config = dict(
    arch='wide_resnet',
    norm='batchnorm',
    activation='mish',
    stem='single',
    widths=[128, 256, 512],
    num_labels=250,
    residual_init='zero_last',
    beta1=0.95,
    warmup_steps=310,
    adamw_weight_decay_other_params=0.05,
)
Rows from block 5, named by matrix and row number. Rows with one number belong to one channel. Each number is 500 + 25 x the weight over its row's rms, rounded and kept within 0 to 999. All counts start at 0. Numbers have three digits each. After the name is the row's rms in percent of the matrix's.
# convs0: first 3x3 conv (model.blocks.5.convs.0.weight, 256x256x3x3), inputs 60-71, a 3x3 kernel for each
# convs1: second 3x3 conv (model.blocks.5.convs.1.weight, 256x256x3x3, transposed), outputs 60-71, a 3x3 kernel for each
convs0.111 093:476506445499496504504489476473481456519506537490486499491544526435477529500474483491512511502461463496511502511499466537472480477509506492502479556508513521513522492512521521524552546500500517506518475509475487548521479505514453505472518508522508483437519520530467496529502483488509467518524512491474490432481464475462439454
convs1.111 094:503511501491505487507528482527476472503508490499515506522513498526508542519527492477518463448490484507484449498496473497562490486508511492522541469519499475487491516502500498495557520518532461442526492540542530517492535480507528525554502516545479507531501478482523485488485491486474506492493493504524529529508476503524499485
convs0.112 100:514540526520511517500487495530475479493498489495510522478457566558524506515475472435470439571555494512538538504542516523505525541507486488508537528513495476494452496501511479477471509535488473457452511488485501465495493477530510496472457511543517528508519467490541512484472517472478495514511523481475541484520511466491517518
convs1.112 102:511493513526476511547477485485522512560530482499485494499490504474513456464463529509490562528490531514520539504520527512486503468488474494504486474491464538535532489499478492513507495473480530502550516530524494482460492480529550478495508525490519526470505479480469489506516478471517492494456499488515518468506515492496532499
convs0.113 095:465516474502479462500454490510483461529515461527528531516504517488500522498519520558556501517472463454498469488508468481510481500490488497478512480459459481480496520505470503471500478533484509541488489534466464539506485495477505503457474494491584500494470479519485493513497559549519505487487492523498480468510482510478500519
convs1.113 102:511485494495464461508503479532535502513478465488453460481497513512514495527504513492483512489495504490495500554504539498548541522531506517512512546523518492505532525489481487486468495573496509495525553583513549502492507466549486498433509511501481527530483508509463497437475469452514501498464498471495517497492540480499489464
convs0.114 103:512476536517489474480479518543515471500523527524522474524502507519515471448496480515506541494471473483504492539467500488509514488483505494498500491475475527504510457499513533503481477505503492458469498488507499552464561488522475481497486467520516507483505502509492537495519528477513509533500475467517467518475460485485511510
convs1.114 102:490523440467535484513505489477509549459475460497461507531502480542497481452509513502467492527454501473509517510509500533547516502547479462490546509520500544524498516496524521477491518488558512493472510483475529472514467515466499500451476453505533472557578493521501521504547516505474544539512527561483524449505502498480540533
convs0.115 100:486511445456473489487461496496470470495501461511573488542531496503514490502512482453479518512520508534498496472490504515496476477510523483466510469438452488490535535502475459514499519468495487514482490517501479474488498536483481491489493477510517532485507516496473542466485473519482514466524485533521447485486460517478488495
convs1.115 101:491496511484478500470486481473540534493541480487526477499504566490556514481502510456492494503516500488473493502520504491440528500505481473513552491565522496470478484511473495478519536458496462509463469511475510471550484516500476511483511506540483509524501467510474504526495494520502467500488497492450500477519512482510550482
convs0.116 106:513506492482517533505448522517497503519512513512497484465502525461499514477455533517475497519519545459493509496471543487534484548513511505457488525477448487490496468532513519509506530492503483512466442479511533494468490471490494508490519528476531508531488549540476466504484496521529543475510544491462488516446491518474482490
convs1.116 107:502510506483519500485530469499513522492529499486498455457493482505526506526479499527521503525515443493469538533498454551486528515491441489471490493484511488484498489486512552493558560518463495456507468521490503516451515522475498498475471545457497500483508539507467532569483522522523518495475538541487515490525478478533476530
convs0.117 102:504537497538530534493481509501486454481478445495486466502500504515498519478494492501459474517486546529501520516526548472481549477493474453411495484477493497530525503524506494528522502489515498518495531529513521503504481508523474470503511500526453496536467507518494491475501483504489520511500521503512482475515486490469481534
convs1.117 100:474520493529483499498493517505490513509493485494501486507458487515524530465561524457497534513523516545500447515509502469500510503507505459474500489494497486529493528511534497476543499500453482533521529486507541542509508506480486533488522445496513524538478499545494514525496473497478477466506481419451487499502530518500486524
convs0.118 093:520507511448490487548499518516509488547500466547505501484483475510522479504462510499476462472499472535470506548487497517519540533497519490495469483528481503505522503523516489499510491494449528471455447489493513475516485504512475491533493503517468588478519474497504532522546524540503534540441456499494521511486521474515530443
convs1.118 094:510494477505487484507491481493484490486492455538501517479502554481481517490545526507504523498525457490481502499506483547507455500468509513503501533511539459483477446482434498455521531489505524508460519553502505490493544483493469496500522495499455501573477518525514503497528503503453492487484454501484433520496510543547503499
convs0.119 100:496503495513463473495515475478512557473572532513494482504452514510516500473508488468522473497528518506476473455544476520475496513486507446476486513482493547486521511450458432490479519509472504495520484501498514506494545487487517510485519469505516486492498487482483466527533516489503495488529470449506491476535487505524463524
convs1.119 100:491491499466476482447514497536531487478472484501505460517480519527497486529462456479476488541526490466559520494506541495486477471549473482479509482485521525529559478520483520491501518483464509524469481490532493510508514439521507481502474509566520508502473457505476507521495509508475502520494475533525565505531517459499503494
convs0.120 105:481505484510492489489497509515530493475487538482488458527493468508475526523499522499475490511473486498503528513497515521517485522480487519470489516510518522531543528511497477521509531525480518507528483512493510508518500479498527479493474461516491481493474526480538534457557497434514526487546540440503541478495503455543472428
convs1.120 102:476463497520503502512545462486549499522511494556503471499495537515502461460528479493505512463501535523516476508530499471479484482478527496482465530474503511491518499530525531497480538508479517535470502495499517504523506482479494439487542470473534501477507481471514526502515478473457484527482518509475482493451503491521488466
convs0.121 096:449486474540477519482497467496450472559491539491531491462484502519477523534471531537512499511515546500520493505478480497518512491569495486472495503480477514487499510534489466502532492464484489572465511505537512476534468500526465535527519513504501511504467507516478488477489508493485498507488458523475499523478497497498528488
convs1.121 095:508479539482508491518505497506477504518519512476487502493527466500528478500496479508499494497482547519506512511500482499533544501519507520509527494483523519526539548512529485511513523450454515518564516471516502454512518551517468520543543452533512432481523519492499522535524496491510532542480469508487502507484486509510511486
convs0.122 100:501523522524468512490509503461491524482516521490489511453478526552508546528533506525509465498513497521488505449507495479469491472450482460486476498472495481498501529477523469505511523514512504515485488480495528521459499462491521510441471494535461520531513522470493519533476509518483510515511500472522484458479522486500486556
convs1.122 098:539471524494478489502486496519542511497517479494497452515462460503495509495541504473502473487511504502477486462474511478498509515471498485485502474520477468484496552501500465504523451455495536474513511472523509524533439473503504550428486502499528477495470455543506539495496507531504510527494491499441460504480504503529507480
convs0.123 098:477544510500523467531490503500488471550516475515569542536457487459498439473498451501487503523493499524512511498506537506518472506534529490486475481479495491459446465504525474524463527480481498517488478483492476518510491491498450541495543470491527552474494486518496478534487471463474467518479512563504505501502508486447467452
convs1.123 097:489503492504489457480494508459493516518502512481489539485475526493510486467479479492526544506490504493524518530516500513549468530500521526526509500486515492518521490496466507466492458509476510453532493474467500494493493523475469428466446495465460507534488485515523534515534508510531516506517520501496495512502495461505452473
convs0.124 099:487501494492494461477518476506541483446497506518504493506513545492520518492450494542516505535499496472506456524509490479481459509510495514504479476484458520471531476511501486520512515535472499488463508489500503482524503487501515516498503508526522585508494535538512490500475522507534532536438504517514495486521517486507501471
convs1.124 101:509521490537496536485480489491521511513490518523530545471495496490514496492505552548526508522453445459495489508478488507541496465549519497516482507519513495496476455474511514492444494492489470492480486517465471492495537506492514528529476460435530504523528501460575484455469476507470503517527547476519470486523513524467491511
convs0.125 102:534537490499511539536513516510540541516496505479524482530532498496512504530531500501461506510488494494525465492489528494508504490507460521502526544507519476517500430491489488447479535490544457524491557503484537518499447507522546488450452519505479473520523521508475565501492550515450513491507439505502492510471488467503499542
convs1.125 101:449525547510523504495487485492533487501534503521504473500499461551502531495531515486502499542504534507486507508498527516495493491580489500518501492469504481489469470502452476505555497490533511438523510490460479509571525485539473537448533491522494541565462490486490509490470514505486517480485483506468523483484484512494482494
convs0.126 094:520487486500487467502496495511528525470487479519552465457482468543478502500477502508466464516502538543510491471463518514514454460480486490463492489479462497481491474504496484501503469446477551521477481499514537519549502505535517506461453467474535475537453480542514539526455472486494504552489483498441519488503500465505498491
convs1.126 096:490467505494524495479511506445530503513503515502496544515454493529460527524521520504470544502535530482546550511495454481544466490522541456487510501521524455513509507478513500487504539439528493522500482543522509473448518460475498532507522527508501473482474489530506460477524516516483525514504514501468453479481522475485501518
convs0.127 100:486499507459420472489499492494517498497496502457482464559528507517480513518498502564501532514533530504469472511489488497570502479498464475513492496473524500465470531534527472471509491493464484462523519520512485502479491541548473527505527478488485491484511461471483438509522543461510506454511508472443499506498501519512477453
convs1.127 101:486457479498531493481506499560524509504484511447484486492514487506533500462464508488511530517494489490538495564537517493539491491524482483512500519514509522521545520504528471491503507496513510491477545518516512525494523512503532500492505473483492487507490504471523518501497481470497508527528525479535502476471492480506515542
convs0.128 106:528510513513509501499466508541493501529491465429490532510530485466518519483486505485488473510512520524498433491509508518523484517490505499494479481508490533487508536508501505537530563508453448493526529490481499498530541530526521475515507509474515578526503496511544485509547488529529493469524514492526492482511528478487537510
convs1.128 102:487508502474521530498544528481497509482496537488478492484490518482481488492518489515498513489483476511494550486518518543525493492530487483501489500508475499523531473505496535469509531520424500536530560483491462509547479488494508500465499508455567473478531517522495469547560483509490516505503466480474482527499522506542508458
convs0.129 096:468475472494491492491502442502534483528506467522507499478484494510480481510457535483527503460509505443496498527545516513520575501518485463483505516498516473459503452499501470495454452505519478504483521500489494461494467527464511525480477535519498455481512478477452498410509521513534480540496483500536498539504491571509466526
convs1.129 100:503507478496488471500473505533471459470498507512462492469502504499474497464546518484501518506490554505500549506523517534517556536526549493495519487521518507485524474479483481475472503454503524509496548465527503518510495487489533465521489515521459464518498488494521506494505520465532477500501512541525545519496540525469499462
convs0.130 100:481509524497507535479496472518504455510488485487498509507487482513511444456489541493483503476463500518501513493489496501566572564489472525541506469481490481490498477556541494531485491503451527527538493468493470448502492519506507501533459477468445495518486522540506573539474493451482501463488507495516519554511469549502503463
convs1.130 100:530489535533518520436483493520543501510526536529510499445540555486498519547506481488504491529500551511489517514472527441478491496493510468472511505482495491466474537484514518516484474453495501487473482518526493506463487514490499507497542502484595497461506508477468404487474468505539496472525472460538519542481454492470521475
convs0.131 101:490470501484498513466478514517479477481496518488522502533530521530528534477496492514516478513477531483502457463551509503494456488529516529503489489465487499494480473510463472471481476519470526521460517482484515516472563528483476505509533489464512491512501492535471470511572521502485521544472495545517482513473513497506488485
convs1.131 100:519538441504488526453517484553510519486537520507511508490449520511474527544525448490503533468503491540466498500488497516495459507482507490525514495526518508505508478503501529485504492513482486493478476528509491522497467480520499520507474524480508504514522521485489524521546467530452542515534512500508490463488517504484543488
convs0.132 094:472497471528493509544514492516513498521500560515509511491547443498493488483534516472493509475518517514497479493510494512451464493512531479492424475508477520519502490467489495505451487493484502521529474473496497477513531454525465493519485477528509508493497484474466512486504545505510478496506508471518452499477481520536477472
convs1.132 095:508505508518522525487505478503540501492481475515491475498485491503474540496494524486484500506498507465503467454497513502499513502487505502525506532543486540520530456464497509485473488503475510509477496483484504498470487512461478488490465522511452462492481436529499533482487528542531493464487454534496494488498524486526495512
convs0.133 095:507509489498489491514508505538497474527511535518513484489515467455486461491486495503454502550538489548489527485500535538520545485494533523498474518483471462476484497473514477464513484487516519501473530501512492505537493494489539461485466492484466484511493516445491463471526504467471477447480511493469510539534427507468525469
convs1.133 097:537476512497489485509503465491543546515521520508536495499478450487470492529486525537481501490498479504521496528446500549532496468471530484487503512533556531461505480503519496509467505499492469471506512533492552489492456509504481515495468498475500531489515454540507503500504529508483479465543523492460460453446506509490490478
convs0.134 101:513521492537477529522553556511533507524510471477491467502492493547489512489541550496468456511466526482524458548548419489457514491488518486479490507483499503487483536463488480522458469477528504505471533501543555484469491512551485452526480476479515519499536547519481535473532561530517482500509505495497468476507537490512548522
convs1.134 099:513467520495514471497521479508493501510537502481457515509489470486472494465539511479472497473484512483491502467542509494469499509482468478491465494509530517505551469570496466498506531541508541498436516545504452498503521507487487537478499464494514466511475471489499466473523494460518557516492485512497495484496514486492486503
convs0.135 104:509480492505532470489489559486508522520489493478499536509476495481526453498493493489475483481477490509511497520510496517515536486520485520525492505498518520502526556498465538519507510477551536477476499535490530544466492562509477529521526513488480480558463508475501532508561481508526504515542490459486528503540429504486482514
convs1.135 102:497511463529491505477504489455541502499490466514492489526490503491447497545458482477494503537500479518487514461498517510486486574513491497487483496508489517474488502528484508503501510498508496475480547514520510510435519494549540513493496490511436491520527464472442452535500486461491534467525494508467541487526519563523466479
convs0.136 107:488496502547498477495495493508516516482514507543489530467497540556521530520501463515471480535481495480483453539520522491548487523511504514493530476514492493452522498492502471515479464490506481495496480465489528501512509489502503544534505541484505544537518469494513480518481466493507473481519498491480513489519524510477476524
convs1.136 106:510493500497535500506470459529524516519486485484477479529471516495475459495510461495491537499476445499506488451479496552494461512522492493507510457531486474467485476484538517489535500467490474455541503478458473506493516522489544500576543505491467521464476507517527462500481516453480504514511471491475543511511480490514484528
convs0.137 109:513523537497490524520462502473493472504482511520494481481498554491518564533515523508530476495504526477504506488592479523495504484490530474548462495468495492515539499468506483507477493467534511453528487507498458504499502508494491501514491507498498481477437496511484464441516471526474474498501502513511515507458478458505492500
convs1.137 103:543484523531490502502547474476489474487511469493508535541440533487536527500514512436528472517519505466522512476557468495501487483540462478486499487476487550465538483561518541461524482514458552489518483554466498545485507515503532497454495523569466474537475470509465470498529547523525496510513491542494504485511493499496541494
convs0.138 102:512474496523467536484497465530515485520507495517482488477487552499519459468493476458528483480495513459508521475485503490513556515500512476513522490476482442510479542486487448516512506482502499515494512492516475504487505495560503472417483547484513505530467522532522494502493470461485508444554487474488478520467515481504517474
convs1.138 102:476512518512476517481500519493528503505472458494496474494493486470488477506488480456494510506492477465473514518529527451495489512499482530516512523504501501513540473479476470555513493501522530500502520490514494462489467489522518489444471483481511510514521499498482550512475504476488475459487517538535470467499469552492500499
convs0.139 095:471493500492453508518506505521465472491484522513466447531489480524455466494477530486511509546485452543524559483490496501495502523502516500464521470492507473524519510469530484506472508511501510503525545543527524497509493499507551500556522506470518488546491490497475508495486497483503505507526506488479517548503503457478519517
convs1.139 093:441485457513495454450474512505499521540509534504497493496479499495496498502488501529473506515477454480484517496477571544513527466568496509509478525507530493502546537469528513507479450504529462519533543496491485529514493462481517544473531534533480484521473498494478543479519520477508530476485510548513478528495527499493523501
convs0.140 096:517500504532491504492514511506497579494543524494514490514491492492462507477516464446538525454498534434521518467467442493503458484461487497443514516471551519482519487510500483537450504513522481472488482500494496497488439471490520482507480479546502555510473529498530498449483484505504496522503461507490477468511496489468454472
convs1.140 099:531492503519520485512497536492496543512494505532502501516487513517504544500468522478549493524526494536508511537487510503532504486499508498525495523497514505511534505503547521527523512531452514502507482491526536507520471484510479513495451516518525511423510522510466511485544531513500504507488513526488488585519485529460445510
convs0.141 096:522509505518497496530526505519499502505525542537519508466539448461487508550497462508492479460470476488478445496513538512507523503456514458468488490483490487514481522473528475529511488497489489494461471499499484476513489443508547565507535485522479514471488505416485489472548510490522504478522499488489507504466504463490485519
convs1.141 095:478528507515498534518477472460496541487455480526509474488501479467512464491479479475505462506514505491490459476476517488489498528470500498529513509542532537528493505460544463502453505505521476511491496498520481518457523536518510463471491545520473516517525513516502550509485492478515543455516509517508486449500486528461512488
convs0.142 087:503544511541572571532530476524496487518493476484480472482495501490496495487499531496491421525478538484474493502476488504501445495501504492525513527511520551529470443435489490468521460523500463465491495477508520525511454499508487544542506443466497491475504483535466516501526509507503493481517494540516493485502524487485478497
convs1.142 090:493420485513543524512497516525544513533526493491530521481501506512482507491481488496481463524541510503479483478518507555508532541536496471458474503457517523524508484500537482495520487459457472427511487483480501497493514491492475463471492483491467491494444453557475510546525518537495514462513529521530465517486477462507518501
convs0.143 109:508547485559510445453499538473526490482492530472501488465503533460488515526497587498533489520442492518491508501500497478523411530505491484524519492495477506489504496517484515497501485517533503463506521478498481522463502524455541481491565493510478500501522462519528517468475502501503539445484483505488491473497535493562487505
convs1.143 104:475487488514518555486479536535488539536474457475518471491478527490552535498506479501491478483525495487481464477485475487517508470531468471502487492509451484492485544485462517522517478519495465491507517524496530532522505489532533527465456556449453464491478540487476510485513452496509508478462458528470532480504504492500490492
convs0.144 098:481499465497480491504480468513506506514505493499470491491500508483518487469526538433426488486485493489498502513489483498482504502496483464484459459487443512473512534514557492521480473519483514504497507509496497471472511513485477517468499456496550483527518482494502467514502502523488503495543501535494482479455516478496465476
convs1.144 096:495528517503491502497487550508481490525488532444452497507478449484524450505482487493513522507560543464513487480492475489489484510483481498493475527464518538513515538496494462486493497527544555485508499453487498457500455520471469521509504508477461523474494478494477474494496499423493467469502461527434520477471480459528485524
convs0.145 099:515539474490498533501476493514468486448500481499496479490466568526515523487498524504474468519520465513498508450465492508473467469535484494491521509454458484480478502545532483511534514550508515491502522490442546513532500509491516480525462506487541508444451504478499489480510526503514511480527534541538510485537477536487470530
convs1.145 098:471493484489529465488478484473512517506490485505530537508491533532458499494485534518521515479470488497453506476519511542481507443528519499509497491517468480472511431520455541474477485467487492513509525523519496532461517563512467529527509530523462463474460478469522509516472488506515510466466502464484529506472498456495504501
convs0.146 098:496503517494500469500486471516464507492507506495523490483482473476469548516485532434504490470483483512509466503483484504462510491513506519565464520516503501496531505478491510483472531503515496522524505524478503509514507467522512534505463464507533497511530490486510536512496487497471473551449484565494491459501480489527480506
convs1.146 104:480514505509494536461487508481446491471472489497530482552506522538545523529504525513506496492472477484547505496482493488532519517496513542484515485493530495510525483547508517505508498514534514479501495490533485472512524537500490498497516462554479525482464526519503521441496484570537477499572471482524540484511516475483520461
convs0.147 100:518517507461503516498492473488498498488490482561536470508499538504524502507508477524484477492470463502481513476503508498469499514509510502498534510530539495490530533478521496439513506528514545477475527533501507518516488507446501503511523491499537509547549533463515473531497507493492522502522489504495506467521518515465474502
convs1.147 099:504539488474481492448469476552502493533518554456464444502546521528518503474501500506475482523511496508476526533482537475546468480522513483467471525521495463535529511455543526514522517522454485506519474485496489532526517490476476510510525464546509488481530506481487541491473497479485489495536519559492521488458469491495506510
convs0.148 094:501501434493536533524518516519520484481484492533489492552520531524493518475505504485461521475480505489489480516486508482496483486502545502545486479468524500546481495451519467495479536498533486471505509454506514512531511496542479535494497552467532504530547511515529466513493497489493489525508527523524544509523504526495495495
convs1.148 097:495455491524526475493522509499530482536519504457492500473490526493501516501502525493499466480511475480467533453474544490510465505514435508522530537568558499472497461474519470509483543476531521449470537503519510504540507501489514515582503509481530553474507475468525488524465474500482490515533520530505477481460502506471494516
convs0.149 105:493502474507502451506468476513469535502488481510496513499545532548515530489457492488495504495485486541500503508529516513503477532489521423510453496497469501510524493484491506494462467514483494492464482506483491487490493496496496509527503517462467467525469541508513521496509545529486508528511479498491512467525468508473542488
convs1.149 107:506483502484498490506508528539543520525479519501528463505516504522518548477521515475519509508490525497501450467555516461512502524493536499478485476467506485501485496541495501543493511502509436489557513531508564514466495506522482501484501463521516502455502522476495536545453465540486484510491508519529462533522480462497557450
convs0.150 097:508477494468472498427497485486522451533528502511479509499489518510476534523491484543526468513530515506496491511532487496501527489526493480443498513507480540484499507474476481455493473475459487518473503492489476514511468468534506492432508481505560470504515499488485531471525504541547509546498512488502505490478509481505466495
convs1.150 094:527517499495496491551507525498482499510505484485489497444501512528475470461476552504519558528511503534490514513470530515510544458465478519490498474516467520552521491487522470456523485506475499471500503523514491503470500460494503473460473510489491497533473496498507487507492554473473521497512489520483410502463459507474492487
convs0.151 106:513491513475483489499506499503502493472480521488517482482518508527500444445510526551537505519483500472473515474455467492468470488512513469488477505490502521493479520558511514466483471503516459514503509499485527516537479479516487453492518524477504522521469527509512470457485521462515485470494523504533482507521495524512481472
convs1.151 103:477520526555484485496507502495463521497560477525542512480517511522496475509521470486520527485500537506522484469521498491509508529490490504499494489465524496487511472489485519515522529500490525487507464489475517509453498530531443530476494465525517475506485519482455545492496446526532510548485493485531484514524515505477491450
convs0.152 101:502526483508529549526502512477488514475490490496474467493556446511465490511520508543470512532520471587503538480497525494499460452496479543515459464522496485524513495487540515462518484512492538546489494505545496503480481513486504474462464464493500491509516471497464480503473508499537479456498478487514465525487469491503513511
convs1.152 101:506456515462526492489455489491528498445522526533503488546539500507556513522490501456499474556490479521508495488525484547458518517559510520495540515543527531502490525468509478504454534519546560495511499528511506505500514451493463504473526451459486526550478503488494494521498444508530461486523515516526493507511526488525535533
convs0.153 105:494442496471535489493501484508494483534514485509487411516502470483523499491500500481496495521515540486524547488485486485480489512512470487480501495537508531514496462482483498455467470478525517513499511495476467480505504489455472506481460484530492489499519459486475511502491526524521483487514494508500496497503503525499501527
convs1.153 107:456483472478488513509529484492481480475489500477466504504504486519504522514471482543500497505532488489521559511482519501540473487499538497507498478451495477496486462552497525445504505472498468505527545539520457500489505455448485483490467499498488489481496512482512492507493521478491507516470504508473501496503487554504525491
convs0.154 099:499534504520511461491541495479459483512484478485519502533474490536527482468535486444478469472476493542460530486456472465471486466505524444488510476500468459456491516498501501514503474505497538532520532522460529508501487538502490565490552515505506493482539490479510507490500511461488497488523500558529486486491483504515495533
convs1.154 098:503486540498531510492507485493489500509490464477496518477512528484462498474490484511517497519530500519498512488490504529509494515456491500529490535522523489531478491482455450488492490528425480461500492483488477478451524488468484534493507491460491493476472484532508502475503496511488487476466490440487504506495514520464506546
convs0.155 096:483499495544531527501517466508485502476466509485474528509518526470466479528471501481522528519518488499477486486523491489478511498470489481499468499490555499464522504516556517453496465474496481479519518543473542517471506495428492509527523501443476492479492512453522464463502467503501466476460509506498515513502506500513480488
convs1.155 096:493475482472491502490490511507526520467514517501506508501527465529469496456476544511523509506504480497464494501528502473476503482532491491521493489509535489521482484521515485477488519500499486453483502542523466449504560499533487499460540483485508439500500517488495528475487539498487474463473491484527496486441497473490454461
convs0.156 095:519490501529509499485492526458493469487491445529485500497496533445452491462473496513497473468454504492468479513550520499541509552520493456496517469486518484545517490517527502479493504460501492496551499427509509436461553519512470509506475485494493500487496517511475544505491511438549530488514511531492543481451445503468502494
convs1.156 098:495523509472471478497495474475476522530432469529496457480474514452446505509489503512517450506540459519511469509461493414447541509471518528494495547539517561545505501531504483503530472473493476538536487486505509510471527507458496422506514497483549501485519500507525514465407493469493508465551495471511463499482475495466477523
convs0.157 106:462516465501484517479472510488504472481508499489493507512557504480510500466468510487511519472524481525510472419497473555511484500469459472515521503520528463505502485509483483508562478477463523512568555507490449519456506480573457530460473443465432535479529499487484474497467547489503469514509480507516525486480487511537525465
convs1.157 107:542527463464462457486482484469514530447512506477525489434478522490464501488493488517537483435468513481505499469515508488491544522465524468493496465481531482496493528534523481486481491562515523502566507536495483502508464479514455488484435557502486493491483520497511504491493520530499484517518487497499493507531519546514494510
convs0.158 098:539514529499484483500501515492487514521525503511501511500487495501529536529509515541538503482514495416505501513567504529486488467515531489501504505545507529534553489499492573458480456545443448508505495473500552572497534454428472497506469510518491489496467439529482477483494532441461480488474491509497541435514540494498510517
convs1.158 100:490467459520517483498494490517534538498532530487494457449519454485542503499512502473480518506522494492529511523516507518473492510510473495493501542523504478476460497452520441491417585475512484512492512527489535530490522447506513526474515487515536490505542551477542519480516464518478479502519499521519532541515505517498503475
convs0.159 099:485515500498451447520496493532548514452486518530516516535482503460460494534498469528502488505503467466493503507499505528469503523499538482508486524504451513533457503502471471494485539526494493576498500485501505512471445491472541493473503494473498534431521480497510529456497480476473546477482538476492462493475493505471514509
convs1.159 100:523476506509502485516501526524484512545532516521501478548500493505491500469525470494486489528528524509504490534478510501519487515526491503519512528531513477484493521462476508525496444511502516499504513507530491509522477440498477480479469503490509466472472503463503497480496498519502467506501487502478482503516483512465504493
convs0.160 102:538514484497494499493456521473493513522505498482548494561509483481498514502471512551505491528479531489520478468503509466497497451505524469459503517497484508522499467479478497523490494509487517528506507478483479505495484524514523529507462488529478498514500511512510512500518503488496511486494509515497468512571464505539501491
convs1.160 099:478512503484533446489486502535478518453543457516496481465527489490517533452523487539507554487511427502514512490484496459511516499466477498464474537507474475509489498518548530492519496536512500470486505480530489527461472501547475501483529508494522497496489501511471530488515489519545476510510529466530479520502527480469497517
convs0.161 097:505479518434522529476474496553488510534515512508451531529486490489571532472541529483469438512481504472516542493490497522485519520512519499462512491484463507494463434501495523551541495522503499494475560532503474529502512500499493513513514456494477512473532448490517467506504486512500513497503547504513469515501478500536494468
convs1.161 104:497492521475466475472508537507493554453528502488463534519477496502528483538458482501509518497560534468542466486525536464529536501496478485498510517537503530500501489492505495515481516489478513468484519535451474517463477532485453477503511531501493457455501494510483523496504491477478513511508567533498475481490473459540551494
convs0.162 109:496472466510578497502519555452500514513490528509481521498493516509489478488501513498506523484496469469490530509515507510507532510488501498540504529471504485480444516493527462525522531512490486501476529445530489478507505500519517488506525523528531475486544462520513485536514513515507487484447501476536486493465502488482496522
convs1.162 106:500498506523516505447552489524473476478482505473485534459518522518517500465533497483530521526471480448526485515535522501506496527504535523508485496490522512472517485517474456508547458519472498507516486500492486476502449494473509488477455507494538516464488507495490504505511507504467479485495447527499466493513482503457519477
convs0.163 100:482538471478495560503491442506518514535509489477515495484487503500519490507489498571519531525521527504477532494483519530475516512535547535455514481503474537514522485488522511522466502494464527508542460485495480500505499510523512526462478474532491529451483498524508511506547456477517457487503489507508508473526489507495502516
convs1.163 099:502519515537525511495468468518505488487496518518484511466479554463516524506464453481534509474500524513483440535491487507482473489544514491478508514475511478496551508540449472472499521500533473513462486508515505483484469491486488470491485468516476462499464524517525506489488505449506485454479524471485484535495524513470527510
convs0.164 102:479478479479507435499467500502506508515522540511543488507508550487494528482480488489490514477484498481465492474483468466471448544502467493530493554500543530519495488516477493514512495475508485534525500481535512554482524503531503483488514518462518498513467504495527507528507427491472442500540518463530493457470486499506501516
convs1.164 099:486495516503447473505504493494509491527527486450474493491489477532474499494530448486488553492494504500493498494501531483512460460535535481492503481495475460525500514514538484524456555471486477521457497532505478529464526497514534527522455460483479538497513497466493486500508435495506495529479501495457474456446474488569507522
convs0.165 103:512529513530517448496542494486479505566518472501514500482475457473481540480480475537538472491492507534521488509495508529456483528503475475491511499460457490534483494486509510542492525457545479484471527495480470491514460498484472568545488505528476515473462481526552534487514477513486506477500475476461489492535516510495508514
convs1.165 106:456524522458536511491498477465502531491500515501515512523498490512522465516498472493505487487489506484502541481466514489514486473541461524514534513548530472514512461590520492479478532500501472521466464509477495507512541491523487518531501473508508478570492526524491502527514418509540497506465524526492491493541504465465482533
convs0.166 107:535476542463453530509516487504524503466487480506524487541491430483523477506467498539466557465526507511516495468488509506503457474478514511520485476501510503501495508534516557504479488501518520464511489495514479511476550500523519507489476517554480437491475467550499480504505519523525528509529504514516485456546489530463513486
convs1.166 101:494479478513495510528493508487471515521504452486503466489544515515498484523452505521459495493519485478487468506463521500481527520531449477505508529532548526554508490494441525468525495503475462465428449530472516516473492461500471451519496489451521490503504480476486547445482476489517491461468484496519506514488541485493526493
convs0.167 100:484516510549482525458482499512515514476501460485481511503548510478498480483524485482472469504500464496497516526533484508510502477511523492497499524537487534525456538495501529532477493496572506503536510496505510515519516470487498555498520502508490423477497487507496507483501449496516519496499488519443479519485521514514486522
convs1.167 098:501457490461534463533475471485475507550491519529497521518456524520498503462480508490509524481473492465485525485511501531518486523473505489515432481481508504512498517516490530473477476510536502493498535515494465542502504516511484489484531535478507549494502518494442486506504526527500493492526510491516537474534489505481511492
convs0.168 103:479460493481512472474487481514472496485484491520518476509548481471522529460495542476525516490548501472478496486493491487489511479534487482478498497473452508494496510537493508512485516495460480479456498461480534511518460478488507462522510472504513477526502514472512500510486479501543515514511479464517528507540535528520499507
convs1.168 101:491457504511506486537476486529491524515517462574504502486502509506504478443460507503480502489499498417495503463485496525490511466508502454515508526473509498518540528520480551462521535536492527528493485517478507475546499487512523518446482544494468501498519493463517515495527497511507475494480529459512470504490553475507509475
convs0.169 098:511482519519509494488470485501508482504517526504517502488453497494501496489485506531520514528570536565526486508522493489486499484472475451448520488525529479468501483507480500538511549520500517505503493497498500499529505501484489512550479491511501478555482446510477486512495472461512465495512505462460541489520528506521518520
convs1.169 103:505516523488501523480514493486449460508478529518494499499533504502488502527511455499530493496520505515510521539479507485464485478470531507521500497524461512535509492510495530431497505542495517512515529527468534518543497510475493512510493487490482527537454544506486501522501527450443505484489484458514505554502475529457460503
convs0.170 100:455519494520510520506509472501489478508497511521499480467501496434476514517500522547488487476482492466521506493481477512499517506484493508513506476537507464472510522466531498486470504528453440463514472488520506467460489541497506492499525541461513526505508540521462512477534514517464550539537466492535528540471538470486527493
convs1.170 101:533532507520493536491498473555518507505501483509475533497515531486476484468421513501516473524485519407428468518514479483480523507491474495505511500494516526508461525529463528523525531482476479483444490505460518467564511519488485555509467451490501513507541536483526534460435519533504504535523488480526503487502504522504491542
convs0.171 102:471511481457511470535492519498481527487510501538501470485480511484450511533489518449488493510467517458459519454542548498483499502500497524473474477458519493503476487489491472488510467510484507484538461507460536520502503475585503514505531515449551509497496543532500564485500487479519473485492474520446448515511494496496501537
convs1.171 100:465492465497522523482496486480497503498483478444531511510497495494503509486448440491491515462476474500492495490527487506509489458452505466495552490490551541537562507507520485534474502489547509479546504522511490495488552503540510515508460459481517490495505497552532488455515535490542514498451527518531493497517503499501520529